python train.py --encoder_arch="conformer" --model="encoder-decoder audio transcriber" --dataset="short read English sentences (LibriTTS-R)" --train_examples=26041 --gain_aug_db=10 --n_mels=40 --hop_length=160 --input="log_mel" --spec_augment=true --win_length=512 --tokenizer="char" --vocab_size=32 --encoder_norm="layernorm" --encoder_activation="squared_relu" --encoder_mlp_ratio=4 --encoder_head_dim=64 --encoder_fused_qkv=false --encoder_qk_norm=true --encoder_dropout=0.05 --encoder_inner_norm=false --encoder_moe="top_k" --encoder_num_experts=8 --encoder_moe_every=2 --encoder_expert_mlp_ratio=0.5 --encoder_experts_per_token=2 --encoder_shared_expert=false --encoder_subsampling=4 --encoder_layers=10 --encoder_width=192 --encoder_positions="sincos" --encoder_kernel_size=15 --fusion="prefix" --label_smoothing=0.1 --decoder_width=256 --decoder_layers=8 --decoder_norm="layernorm" --decoder_norm_position="pre" --decoder_activation="swiglu" --decoder_mlp_ratio=2.67 --decoder_head_dim=48 --decoder_fused_qkv=true --decoder_bias="all" --decoder_qk_norm=true --decoder_parallel_block=false --decoder_inner_norm=false --decoder_drop_path=0.1 --decoder_positions="learned" --decoder_prefix_bidirectional=true --decoder_connector="mlp" --decoder_tie_embeddings=false --residual_init="zero_last" --optimizer="muon" --muon_scale="spectral" --learning_rate=0.01 --momentum=0.95 --nesterov=true --orthogonalizer="newton_schulz_5" --adamw_lr_other_params=0.0011 --max_steps=9800 --batch_size=96 --epochs=36.1 --lr_schedule="linear" --final_lr_fraction=0.01 --warmup_steps=290 --weight_decay=0.09 --adamw_weight_decay_other_params=0.01
Rows from block 3 of the audio encoder, named by matrix and row number. Rows with one number belong to one attention dimension. Each number is 128 + 32 x the weight over its row's rms, rounded and kept within 0 to 255. All counts start at 0. Numbers have three digits each. After the name is the row's rms in percent of the matrix's.
# q: attention query (encoder.blocks.3.attn.q.weight, 192x192), inputs 0-63
# k: attention key (encoder.blocks.3.attn.k.weight, 192x192), inputs 0-63
q.81 107:167142133149105090121092119095130153160134123141097102149138185146136126061208081137137153078149134172116113138108114172101169176127089154144213127126127117149129083120185088155102157108181112
k.81 117:130121105163143133119142119173095168108170203136158088114130086109128143183128147148114158119105121118144190116115143062125157137080078142045128206133148096174107200134113131136141136115156165
q.82 093:104135063148126070187128157078119191115158109095101120136105150106110170154109113061140125127105155156127130161154104193165163143121124102179092110135142200121092159126105242108117121180105132
k.82 092:124167129097141051165204134124098155138159134095075140132062078148120170134095091108125137158140128189107137153118119147075089126113149104082106027115117146134114180121106109120128091095160077
q.83 094:131150121150113095141168125151188192127130090170128090166129161164159095101131129123150153107071129185086150137159124159141162095123127116136117147135080101162088105124070166137113113138125136
k.83 105:097127154124121138111129101164114082163132060124137133127136123065092127126082115089173135155158137113120153198099188120075123103093083051126122125144175063182184124092146119069127125138114184
q.84 083:176123137141089112181139115114127184136126149148153184095131124168130197106080150166109079118152156169134134119143152082170126143188163081114103133102128143022146122125125204129102156116135094
k.84 089:136106151128147136154116108108141142140120164118125085117134168084153129133119053141136178122085134114111104173129122170122164055134079074158134101124115132121097127147132090126083150150121113
q.85 093:175140133084154170124104130109171100149124093165139116081176134082149112215099116113126110148146135135153058138158114169049162104154144159081189113136127140097095141135114038113115105122086103
k.85 101:138070121124146100126121126173163130141109099146106128157133134087160123092134103189149052157111138126157126042161074169159174108156161186121136158157105127130100089062105180072148146115101118
q.86 115:125139113149127117137147123169118154154148111059130102125097175141114167088200110143158070135134139151095118069081114167163081126151140108176119101091156144155149071128136255117131142107110145
k.86 124:080172096105121146162078119126066142102115107172085138121136112112135159127076153117114146147124125165109155141143158143126167173083098099086160150127157146207132196138116082146184030142080122
q.87 107:144095110096185158167106198144095161115199162106055124158113118171117132146156142173062113035141132157128144106131110027123067149110120166164184169157074101111148103121106119119123155118134077
k.87 095:129093157073046093124122105123184073128163172119103191056129132140153122114142187130078151095167130140104144101148177170097108073193152061053127142129157117108140160119109088168195131147075142
q.88 105:163124115161092104141127088048133147108108111166179161131107141156133120120124141196154168161164134136115153102093158092186124090109156112054130187093137082138157101124100040119132144124116130
k.88 102:138112119144103168106119088135156108184141156112208085109107111167183069101094092133103163114051095101142089169158133123221138134190111114179166165122186136114136100142153111107075114077152159
q.89 095:109162097124138145144088226173120129101126066124130094135121096040083141184100101096134163139078149038140128181148134127139146168128094167164190142160158127117159143087170103135097130138180099
k.89 111:146170100113114100108141105097123083109146126124101083134138076157142111192134069123117138078180110100127113134129137077148097178178203054134113104115110133100131150180093177185113189103129148
q.90 094:112086099135117185152101122116119105165153102166167150195192135151152110119183168155112125153117036174159153063108100140151156160108116152161110164145166117146130101152116124177142182159101115
k.90 089:150083101129163160084070090144117147142176154127119163140144129098136177056049137154152095096205154104126101166111165146090138099160136117142134232140145098111055111096081135105147114100098098
q.91 099:141125091137144104150138110101157170149130112100148151097132173144199138074139120138145162175151103060121138135092114108102117089088112165129102172139113167152085110094134160095154090153159183
k.91 091:097051137221070162130083119083141130202147120118160089103108094123145179109135125166111099110141124144130213129078143167172076126115048121163140129128063102147134137135168101085168111165172144
q.92 104:113138146095110182139156161080141121129123155062104143115116081126153120119128111134138094145111149141122090158116126093166095082119121167128052142143142148132093200102087255169159118096107136
k.92 108:107176138115203159183114066092106127144139137112092111121121104121152126122130106097129073138158114146107192166094177171119126162129117131107105065138108169133116143157110062170174116151120126
q.93 093:136187117155114093132071144127154102174144074140124167174101117132119110176062114116131121137110152112179134120137117126131150123093136147123237089154139090151166116135134082184117153097152152
k.93 097:181093095105167151136080161142127061141158107083142122113143115132082116106098103112110138139090141081165158120119154099149122163114143193112159161142117159078152129130122083136101120149101163
q.94 099:144118122121200161102076148159101128166139164178107130093108210139130118189112095116114121162127146078093205130115065095092197105104135189050079128144105117130100191169128116122173147130116116
k.94 100:190130116127147085138180119115072087140108140186082148147162157151143093117096141106103126157140175105116167121127154193107102135132114175142077054144113104122132104095117108121138120124115090
q.95 091:069100138134103108092144152088110093116132138079186139123186132120091130154144160074112139182155127144126107134156195133095125151100124085124182137097097118072084134138178143180123196099123167
k.95 103:087118165149185157127111130133099155142136118106097083091090101119169134144160055120155130058156100111181105157120099100192100132139156070078119140137116122056134072141110130133125150130164147
q.96 093:102116109149110102101143142082146161086058107133159128098112112149157170194085084186145133098098119059125114145122139147121102170149168087128255114142153166201150116130185148078126126077138115
k.96 097:117107056152128119081185129064120133118071148159114106088132175185151098077100125186206160112128108120106169143152097096150111187097166111127113181082147152169120184136101153182107110115129093
q.97 095:120135137168097109159102095124145128098083072159131149105100084078166162126135163115108098176133082074188083105111102129136077144095135055176151138119108154127131091157094164162156158112141154
k.97 099:080123132139143086169109142077126098072138061107124156128140200132053130139162144141163138083156092143154099155176075152141151107059171088148151105115175136116099157107150176130179159084119116
q.98 097:149167132075105108078112141114125095143136112127105146127152099088099111175128112090113175156120192159110145122094175160154156178145126143132105076128216094115143199152079102180118143160152105
k.98 100:133176109126174153136173131113086104079112108174142153156100086081141093128170114079105170099109135089066108062110119111163123174113150152107170110174107189150123057177094083068067136116146172
q.99 106:130095097194121216142133106136112088139100085126181067168127073111162117165097111103143185163167162097106117095128135139071209107115079129128059113137118159154152144132119131116140114120124114
k.99 096:182131144107120138199156133159100102201104147150136130137104114134077122153171152106083114110171124113132108093086061117143119134138151110130074093190098131113184132170088122099131065145194106
q.100 098:100091096123105154119146096147164130141148107165114189132161122093153161132104122127079171141144095177146139156129139123141138140128225130168128133159100176168167094118152098129138153166116163
k.100 106:122112159090104130113169135188082131107168121104163157136082172103131113145117103131141107152123198168207147177175167104085117109145209115124092136142083143122156136152117134100177126162094135
q.101 107:107106159138143094112092138095141134156121162151127160087085103118095094167114119097094137125135135182119100153071168108118086106146083135113016145177109126103113173135146109186123119145150131
k.101 108:166136082122104146181120171143089150149100119124143124200113124136132159095175137105154122141126123067119091099040107162139152160178134138142148060103045106108126101153054137143070110108132134
q.102 102:106099158116135160130119127153147129110109091117097166065135181097132110103121102114105131101123138097091181140177136162137113116154125087123119147114137126138157181096123089084122051131160173
k.102 100:119135135128113133091166122089091168150145127161113141132081120110078102078145126153161137135073124138120147136194083154167103123136134126157153066093147158109182123126113086107153169167144068
q.103 109:061132112134178120140123195113081173091110129116187139076154158120138085077099138067119134092122127096150143151127126084160139132134148138147255127051088106154133124176132152195108108073109099
k.103 104:077117120172149108141080108063132134157113102159117072155121159118151105133128073082094158056175132107123165171132102105089144175119095084162110149121089151137134107141151087206120142112136141
q.104 100:108130157104139145148107155203098120129099102106084084055137090130115120171182078072147134164158105200109173119089116105180142142188094112103138163180138100110094176070122174154066060115096103
k.104 120:133112136113142139139177174102166093087136107181123141121131111146096111096127177111113140184140172132145106087169109141104133114114111151123112135133131088153152144074138100125117136153118143
q.105 100:102128164138105116100168102127116106104166169218164153144084103156149135150107171092104148108118143151140057103172074177140081117143103108175044143115123121186139167131129112164179161165131108
k.105 111:115151165081143115106130176147181135142119121109122137168146094154084160105159154113147119137105135162179175131068136165126098110158185143154105097103124105108249096120136188114148114138096113
q.106 103:123152152130146150138118176173161119095124134113103145121116107082107176175166092131115105101161169152120115132143128127151076076149139147151160141171135160103078150093130096087145117085135138
k.106 087:117127124146123121151160133095118160093144139129137119113076100151111094100183174112170117178098128109088152117061137102122195132126195146149127167115030129098108148148114146164118073113154185
q.107 105:151144146065115172094158125097179142113113072111129114140086138119133153138164149152182114123111120082162089151096187127102145107072138146103141139084112117154136086206101127138119197108147096
k.107 099:108148090086128139093072117171150117136161163084177114116123195166109151175116214130053135095089127103118095147159076074129134143130132130127135154169123150199071136150188142132151145097079127
q.108 093:146068120125082138136148151119110111143166164087127147073151187169080157134116096079150094142141138156127174118116071126155139096151203114157166115092102086160147114097109181084136129147134136
k.108 094:124090189145123112101146147086038182157041090175126103139141108099160132095132075099157151081146158120076111133120174149068141188142126110108159126110140136112099095127152102142117126223134113
q.109 088:081183137173167146202166106108138086106107158097102095136123073101067142109065186145128130151168119137119060086084135147129143093089142148124183086097138121135110196127113101118110124084102097
k.109 092:142132134130170090149096074097133199086195101070157110110100121131109106176126102158151123143094143107101146070172076093133137135130107149145085128153132145107131142101130116190110098106156095
q.110 113:211152167100150125176134160147106127109079143131073108101166092145094133087156098136097175133105126126109165142123102099106127130128072129116142133115183055081121115135161053100108090126128143
k.110 112:139116153143176091127154079141168163092154168114157124119128093110113082184150142137085108074129153112120081104127074119139121157136101131160085156108152105135110133159155186191145139142107172
q.111 096:121117061142150133128123137161114149114136132120153143150115130189081135141106140099169102135148158048131110111137133137125113132125094171056139115094104122143129149051104175114097108115190085
k.111 094:170141159094083123120115140129118063142119091142105139115158140181143147068101034175161121142141130165100118125142126122108094136107112117129161104119134116185150124093133063131093163144119098
q.112 105:135084139103082158129112099139121100065100113148150099112079129167130153152104126133146131135135122132173153143165111102086108134109160143121130163167115123117167072118124111105156103071140126
k.112 100:117164165167101163123128177109134049080118113169090108136133142149143142124111109172190138144127113112151164152189127108127120114125141104197153072103152096108145149112130133073211154148096106
q.113 098:169134185165123171139093111133155181112140134053160148140139145077088168102057116128142139166104152161074149118120156173089118129124082139108073159126186098137147154162092187140122116121123123
k.113 100:140054107093162141156145147079128131111143153096140153132128139162124138091116155176136112109158114163042130115147126135139197132156096145125125029166104169075072086144131124142116135128151134
q.114 091:171128130138193086116178117118132172060132159142069076084112104158090118115148131099127096100122095180129170134131135126149112146088087118125065140133097078159169080106136174136169082152113148
k.114 095:121128097123081146131142131104079192087100159133090144117141066116105102218150108093117128155138121109087142137128099155100113137128160112092199089140164119190148118127148111174113127099114117
q.115 091:071151158142082105080167159157190110125125124114077095145121118105179151108127124179134078145063121156162074133214130166103070179125160148169106145139122109159073112148132125107127120146084140
k.115 106:100133163187112097121110074067143159112190166091087121088097142161130131159154156108126127125144091149117095162089151126187093164130117103160122122089112127097081148125112152122146170156104104
q.116 107:162161127068161183093120180128080151167138128083117123149202112143141141099151082173125093085162094220119168112137110141135079161158108144145156124146176111091161087156180110120156123108075192
k.116 102:150121115111143125081130143167117180079145155126100156201113113065184065132092182175102120107144156151129137122130210104079133112121076149098135190130168124109135155077161107105191208107128150
q.117 100:156173128089127083143184097177114143122135057114063149128099152093106141076180112143106111158162079105179136175181091072145132140110123176144003105086143171111117071092166127121155136143157167
k.117 091:116145109154112112154121081131120152116127144088132101098161161182152093194144164103162110194082150165090144109130152153153133105145116201118158148116091123094088106156129169112169159148151186
q.118 108:084102093121151146139045133095097114117160173127174084127107135210171065086183100150128113056191133123146085068150102137126091111138191143133170129138096163131060093090110061091149105094109140
k.118 096:117161159147104105154050143171148187175126125187109118142144135131110143115146160117163143134149117121111119073109106137135116140085112088140136216120144111126083131112206136139109086105174152
q.119 126:211122138096101109124134085155118126137113148158126119160168156127102167073197135139160172115106081096121153166131132094132125114142124122113176100119112137140144033146134050134134132102125129
k.119 127:110115123124136106160121124175173168061115186124123142144127179159126118161157180147089123159149151116151147127187109141075151099121078105140103209128161116175116175104119207131121122147100169
q.120 103:129128162085117073111156127147115119159135111114133085117108158117170109160025184089076127088160146137166150147121135169077138107136106129118084088078175134146139130192136106092137103172142132
k.120 103:175144079121108137113118137117106059136119093149122121092174172147110102109118135140161148155085110134118024081168144124159151104118157219150115110126077118061100088129095119110098136150134126
q.121 100:069023107161157129110143116160143157098183101095169130130174146112138105100110118124068089055107191142128156127098161083115165154153110134153076127174124118136114183099152125097095083117110156
k.121 098:070151111141128175129120126094123108137149104091093197103076133119158100089157160091130114124144138121121121126091098115117122178100124161084162148075153109074121135125154124146106121106150051
q.122 105:139119109141113087069159200111123058144097146145145123167128171155170162128143143135141147150088099115143186118093115114133131060173190158152164069114092099160130125128151032137049108130091123
k.122 100:145082117140113087167109143156167141165068106159213099150116116073133108092119122122157122150172133089107110092129121123151107111120152133125110187181095145146169038142113162079099187080135122
q.123 088:121124151124166160081125114093114153124075166168112151091143152120065116108113107187104154126118158175073148160091155090122108153108129081118084100159141094126157181119078203088130144138171129
k.123 087:097141131129064174100173041124094175131080179169145126125122125174138172116114094122152143126136124179084146131127094149135153112149083088128119033179110160156076148135142042111097089160082192
q.124 094:159126141173176143186088096183124132160059083122150120099084086152154103156128108118127128156153098098106113154112200170091091126165177110134164116176180157111149107108182077058128132203134139
k.124 089:095134085149150061177178188206151098113131127163130126078170173106062099136113085132085161165148097128133089159145150084141147135127115131113107119187138162143111107157080170106138104034132102
q.125 104:064108084103156182118133149140144143132155182109145169176088140152157113164133149104118096091110137141162102046155108110127159109138139141084145173134089135094099204142058126106171141119097145
k.125 104:161146188143100128105135142114123095125156120111080125074175085113180140108096193143124094086062133155072078073091204130148125143110113170158108113136168093118105091122193127181088144166129128
q.126 107:193167126146114114113184060111107122149092127169113113163133118124094160082111153178137166134128096090129133107138065125127149159128131076107217121157156092111139061104134000128121127121146148
k.126 116:165106096166105127137133150148188097100124098077187142095139146147163104171119169134121120155070141129191144117211159128135133160100129166130084207156163127106103146144109148105139157120105154
q.127 109:149126083107086136114115130081083066174182144152145122112171141131112075110133091158193145086162089146102118106133104155159077161090144097147115101103131128116116098104128118189122148169180043
k.127 109:177183122106128176082074174123135160161098155122119113157138157072113110183127122114114170145150078108131105096142101091122138128093100117056117174082155141087120115089140145119046163103164111
q.128 094:148115107146166099094130109084079139076168079140184109116078059063151115172127149119115099124143214025109150147121129165111127111108086157146106093164117084147131121078132115201152124110101169
k.128 098:121120086148131098147176134084065165083161175147145115178123164152062103082154121115104103107155107096103125172100135123145132088167089099142118155068147154117096115153168122184077109177141132
q.129 094:114098157125166114077141125103134152122105119113131106159094119125117105165113117171122153171106086130137146082056096086079073132131174061115100165095127185097162152156095117145098112124140139
k.129 098:122130127120103088114134163122145084149137073140113109149127093131147132100176108165112146109135127166084102154121089152105156117098136178098183154138126072111075104137150197075102075101183196
q.130 094:118151117113076130122119134114103106110077123174098117176164146133111105121162121190116168128131111099066127112142118124145134132104133121092138131092120146071052171163135128115178152089085135
k.130 096:134172129150164143167131169156138157202140082113126116137078094116172112142129171149151205110113126145112100104147145151114047098111145136143188125139132155111163092103149169111128137125144148
q.131 099:133178178205129149118165136155164128125124048135162107166141130116107157113104110096146106049129104142141135092141105098132099104081142156150102124147170078174181108144104145139158095170132169
k.131 094:123175126111163137090141099109115112082090105167116205133092109172065094167047114171129153116123133142155110153132140110087142182122137131113105143119151089136143164126062150109179129125097118
q.132 101:098119149171130177135135140146111148119156107065100104101165100128131089120066087144092185107126130177180114121186142145086128164139158121138105199165143112128159164129066109081130141111121169
k.132 089:052105106055094137162122140124058111125123158141109109120138121135104170131119144169216132058116155190095146166134143107137100190071114171119120139157129144101136089107151142085152130117139139
q.133 096:143166100122193127151099051109149153127173164117136109104135126125165125131143142123102108106174117096121154088136144106075160096107118134169099093086098228103150109095111138073220128170161116
k.133 094:180083130106108118118152142127125123156122156147131140152170151169204132112156060121094127111079148163090146077129128146200117131130115104097176106091123150173138082156128162119084161103110146
q.134 089:122129159112089129120148179122143127152138110157081095120107096147139119133150100132140125107119139093173103109128207138117099148196159092149099135105108192180159117158107138157115186134043109
k.134 087:112169116102130154084192136133190114141166106137130113066158140088132105091130173119146151163075106127114119063105142121136092156124110077162186106127160170085131095138129152127088154152104134
q.135 100:155125135155186109131111129120134100168177123164130112163057126137128078100149129144167126111143125153114098129097110098105072119117115109087176118101112183195163128120110108134073134135144077
k.135 102:102126201059095079134105120129119113143141169088141159166097166106151218155149150176080108153110165100120183083119060155110146136149127116107134128174118146100150128130153183142121154141120106
q.136 106:159124148091150082142184059143117106128145150051173115134171184152134162159102137134100115158153136166155104099147145094142105156167163106063166078160091100100129143177186142074191123124194147
k.136 103:156160143074107076113149147155118103131086075155102163158125125103159127117085138148154080111197122130141111194109161163137131141113084074130105175160194196178184141089114074129164162164057161
q.137 097:144121133079148174108147146099131117109112104136132098107087150129130116142137143109158074128159187100139150135076174113091152168162167065123141131135111113128167154089150115092083143152176109
k.137 100:109140144166141099124145154126094156166108103150185089118069072107121146098149128172169151042144113169109191105111195121096163116190117132145139134153106127141186121130075138126149119155072140
q.138 100:081113113153072150108150144136134124121117098100109165077170127134146100114154110108163121122060117128145106180138080105154101144133117156164120140198121096107061143121201155136093081142169154
k.138 102:144137140151126080093120098138148162077121157134094148078112126109129087123117110104102120158136104150138134137120231093178147139077111117161087106128169090164090100187140089150147189106167170
q.139 097:110137094106126152173130196111114043123169094153144118136150155126095084096126090115105150108101163088106138118122095083132149097106158124169166113124115059103122136156099131100164152153065086
k.139 102:114135154117214185154112103103147131095149203106132134088083153135149153159105154136113119147129129110134128173131099075149088105183162054157127124146105167098097161133099112148127110136142146
q.140 106:095180168185176096086192100207112112117124126099121141149163112082168131175105150098070148081094132135163105104146152150123196101127139161174131129137115069157153106088130104097179072119145143
k.140 097:151133113148138156155160093100210184124167116116124154114154135177124166154107078129130162110134135155106175150119174104104165186065103173055100113091107164177126132148159112147085171160114105
q.141 093:124132131209138109118203111136108064112088106134157122113135125045080127126165143107138125117138090152143142105050121177084081109148149144211226181175080141123157152156067096092137151121095174
k.141 088:112147106143145121096188169067114124142135160097143066138135137122153111214125143077180180056175147140112173155140095105081126090165116131131125090140136170141102151161139163185115096098132094
q.142 092:117131124103071170172147109148102114136128133154161129122067151142140172102114076159125165119101080104151100199140141132180123129132177142127176132147141142166112085124095097136096132170122151
k.142 094:135102098094142148116113111197107076081125106083132110062150140140115150145142190109121146145137132123159130109141135017106129089142153149148152119137105156145144173128091101107082185114104203
q.143 099:156108089095102116107090112104151083154175182139153121144096141155117128127148132175154186164137108137123123188143102154154108117123109130082151135135115127140096178154190118104076123158128157
k.143 108:138128087214134145142073104068127100113159192133101126083131135107172147145084153166126124100163151108115058184119151106165105065129169114128137104176076115091116094099108119158089081122183114
q.144 100:090214128143095122151158159102156107100107121105119151109177075058070136147141118141093104162132158073124131171132167101091128113111134153145128191156131077102088193139131167109093127174157118
k.144 105:176162136086118182130161113093104163082128105144105123083097089145083101200123165091181110152138112149152151125111144121086127138129158131087083173120103091155093126086164138157193095134124111
q.145 093:121167192140071051165140133178127153100122104139158118136099177163162111128133146067066116072152106118150097113127099151088128146164122204135138123132135089147159105111086139197126061124108123
k.145 085:129112105139182146171048124099163155089151146141153155152120065127136102179076080100169090153159134069184128103177115141150176139154102129140120091125110128081130195100114107151099163115105142
q.146 094:138124149096156181114135141180187126104077195143143064096092150122135174104147098164141099145103033218152115113140156098167130127147092144133173139098094170104131112118117109159148159141168117
k.146 097:145126173091097109101129170118136079141077129140156145084112145095163174137090157164098114116105175114163159154064166098101113146096151145148095165133142159131135145090112109095204141157131115
q.147 115:164167142153096168096116089133147139157120108093110138185139115154153061162145138143087132223096128091141141151127146117069172176145120132146106127142120119137118069139140124131120090140132115
k.147 103:115043097170159121068139053182160092111107139099117154098127104185123126103168091065168144092152124058169137104094152126115140166118144157039197104130176084115164140080123124094147076161130177
q.148 097:214094101160117176161120099127112122090127167124087126099162099161150131196164088148158137092123132132119124149102055091147105059094139107116142072106135093154085146163169094117138099079146127
k.148 092:098146129185156115142097129159120120132122145133119163118111199119152078151129097086134134182149140067120111141047138078188113169137125107106128153151093116101100139154124144128118123095194082
q.149 096:097125075134109138166084165114067085089178094114136149153159149119144112103133152161134192176166174157111100129100137070122159122106117199132124091154142077113089178138066129135132164139176165
k.149 097:161163094177148133132109133117132182057125145132099147134115128134121159130095116163117123125140120146160068192113149143111138143107167123125039139079152084085098073172139155071164133117134147
q.150 094:117117153102141145174142131125091140129121139162124118179171102149099099164113147196142126199171100168115140074132172097135178121176134121171171120111100076050132126128121127145149096055133125
k.150 092:184140128143147133080112131130114132211086182153130149176160128140104080158159177130110118164075202148150145136093160147083086166123147076121130115143165134081152093124092125095179126171152144
q.151 097:100151103148069052087067095130132102144123120153131146108167122067150127089140137122172079131141099122127133126115102124069126111082082195082074127125121201159102059065158163159110127129088139
k.151 100:160084076161147144131100163128133047161193113114125069083167160102173115109148128056112107191092147097169090083169127109143153140115097143109137155153088155153187127168153091139149115125188107
q.152 112:100134143142095138153160105150143184158206146116078163125178112141112104112110071117147120097141208140110195103166065108130076121160117129179100128140174116128140136135133119096128147204102097
k.152 111:170145141061157115102158082129110175104147133159136060139152056119135074139145171117092070112125113099124094123209100169103179145094123153180129114132174095123119111095134162097168159055129120
q.153 105:103178124126113158086104100138155168138168088160180097146057157086082148058099129176159124142105116163125101113139146144126096103141149150072087171100113119146114136098109086128107149176148093
k.153 098:190187145136116103141076131126173092066136106141124109142147104138101147111090212122064095101087174151147135103127126084084095085139140156153101121097084090114083091140094121117136127126138142
q.154 108:148144086142122185065086118122129102149142138098149135124119138126107200129168053105181139181137141097107137116116135130116092104100200150175183141102111146137148053134155136151144100155089123
k.154 104:154134101105091147148138145164147101127120175146137070079142126140162080138127144121135144172150098111170086134125121108111155086110157085084107185088114160156179125165083089127122139102158110
q.155 113:060160175136179175181137171123126150097116155140132154122108130101146123109051178119105106132139183147077158108139112150216150110072115047103120117131121086126191122181070133135160157107104143
k.155 110:136159129084119185158141083156096166153097186139098134123164169102065214088161180179120133114107150112098151086100101151143138150149173127088078154095156132138107125130147105074144115110099149
q.156 102:122161171139163155109147175139143130183088165087128082083120114162132125155120140088129101146144162084118194163087174185116131141120158145172169097082130148082069094109091127111176161115139130
k.156 107:129116196113069108105156244107121057115131109157165132161153170164121103180114140147120136116155094175161112132101150101214089129084143147143163129110133139103118130100175106141148165105095123
q.157 104:130143094161158122164116099092082094161139123137057164116112145136152168063113172108124108129148156136140127179139102131068167104103123117137108099099106188122134155119179115079112129126173129
k.157 102:159107057241127107117102162115101092175101114174161161126133154118145070100091164151113120107081105069139106083157117148131074090185095169117133113100076125107168127119121114178126144096083154
q.158 098:083138124070108111075123147141150155136158121121161179206107098090119169125108170120158125155094107110185150170119156151174086159145166175092119137170152036132125097109186123168138148136130144
k.158 101:112139106119099159117101120117131159094107178167140121098138143178062076141106138156149094142141122175144114156118088138120123079161123073125134116110097119115101100121131116149125127207162044
q.159 105:150124071126121179145100168130172104125072108096076134117101099084159111138075168115133083178100102125085153111096106208153137087127126121083139096068140138178138136116103139136150115142152069
k.159 099:106098172137117156102177092085133088145072119133150114110116136180095116131118166099103188140142141115144129123123120076095210142155172149122125094178084140164064165161147160143117106145137157
q.160 104:114088127129134125116144125160150071141136166101129146103147119090164134098168144105085185160111164123141122132115141179170136192154109175142154106113133148159122135151162117138091120174145189
k.160 103:078174118122106175107165072157154223113157128092063042138096102083128184136150160112143122124135085149126191116096176132170124102102137090139120137133134159183153082123151141137112163164108065
q.161 098:110073159087097104123091139112080165106122113158144074147129165142140074079129189129161119116101126084085151115137159150159119114129121128120117026129130240202096156076124128178152051126109141
k.161 102:174131124198135070165170160099184128170110112136134158142151187074074117099168177165111075170097160138127168070122142132166115161127115138121172115099168168132126132119126140100093137124103175
q.162 098:162118068156160113098139114099114184046161114096189139105164132128125108123140149142110115148157168128144107105123130084065126093088092118081124169176105095091100170130173150150144133139150105
k.162 098:129136137123140151153140186142128190042161131164096161147108130134138149146155153116089088130127134150145161174135187133123076104136086186133044078115135058145097145121169158167124097095164112
q.163 098:171096108131155090079219116063135104102189128158137100105084070133139060147121102102122085111147113183105170132152114155134190146109061146135135162066169058086150119162176106136141163090145075
k.163 104:142123054133111165162075176100098167076120119120132066174169135102078163163147099051106144149183121120140130116138164113122111135141138090124071160132068135057080178094161116113097091156175110
q.164 115:163104119088108129111156127103127098136103050171112130098182154109066150130168149102152131065093148167112092126130147091145170162146154083087108132112146133126150142119137137125151143133167075
k.164 102:128161119098122177091149080114122123149093111080145191116118105114091131077082125090087135180116092171084145116169168179185118120156153157157107174194125133136148137097109151097139164130065147
q.165 109:115071114111118138143121144140093116149063084126132123099146164139132189103122148071071137197131135118152141086161119150148083136136137152160121181064110179157197058123113076128130128089073178
k.165 113:108164135151079154122142092161141100174071127087194125126127094158111135082092106136154154114059131139095078152151135091138192166127184110167158084126136192125125029158069120115147123080125229
q.166 094:130101117103105124126047171138163142171124169158095128161169089125158108097159175140209124098097185168097122142120125078159154112137134056107157100143137107103133093133119127098080133116098089
k.166 104:161151080097140141145078142120159098137125127104098103134063145095140122117147132122123163160107136152133143133118092164193171168116081135126124110111136105106075102139147113085150160171112145
q.167 104:142139060104093122109123102157142115169151090108115154150119107204110155141168118131095084089191106131139145105203125116170157110145145139086074151155165076134103113141119164169137166150139155
k.167 097:163078171095184199161106048124147157110163078110116153147056093161173071135079162126063112119139136106101094134198102160030130160186134117143132120154172085129224182110122111093104127129166073
q.168 091:103141124165141165158102129133162159137141085170121172129068121118112101119115130134110093089183118164095173172159090114067139167108107138105055088139077118090103100089162123079134096111106111
k.168 104:111087109101058173113134144143147096117116133161158196098130126092188129109095104109113095109095149146082105077118143162108151114097127127151125188111137115111192120127131165081138149140114109
q.169 102:102131166093135137168073159142118135117111161107119085172119125182145115149139132157116114063174097133174139121091166103161186181127067041123093143126139167107120137127158096114115062140128118
k.169 102:141110089152156080073168167093178190153153125156124098075088136054157154122201141092099159137158093122173215094100115143162059153110142105106154103135107147166117103125160130095151141149101145
q.170 101:216122115149120112117179064164115155119063138112050104170172120103138144170125123124179102149142150144134173140168122150069123141091117124078172125161128168140142098123169138106097103051132096
k.170 100:109079172162122123126110171139114114254114118115163128194089120166074148067111125135127129160151147096107057139137125139193149125159104128053134110116141095121150186138128118182139138150175110
q.171 101:177113117122146085051123080132117143142112157126150185123160110116119098195140087105151158105102133119125089108120112116171107170115108004131145128173129149174124207149139149188094104173109145
k.171 095:102121158148139082169118108105168207171156117115141103085118131079098142107111099149126090129156100103100187168116110187078205140157152120089121095117160123104115183089125112089098083136104087
q.172 104:155135183168136104150088136076132112161103171120155156090117173149101086078157131159135142070127135111111153124133127133197140111079103141081124099149159109173122123172090108119152114107080087
k.172 101:139089179114147132180099154136172117115127076135117134177150186114122078157156141105147111108120112125100119065130076162104122163119177125130143118133083211133153147141156113111141093091141073
q.173 102:094145136081140175106089177067081102125145171205100132163148096182134140107138112122115147153177166105129100175111128117155133144177175106144107072167115171097145143125134120088098136145125070
k.173 089:132106148111151140184164125171083137082183103107116176087144052132147141104143088161073110218160133137195103157157164094130103139093100122102177137138159076095112094163147146136109125091151120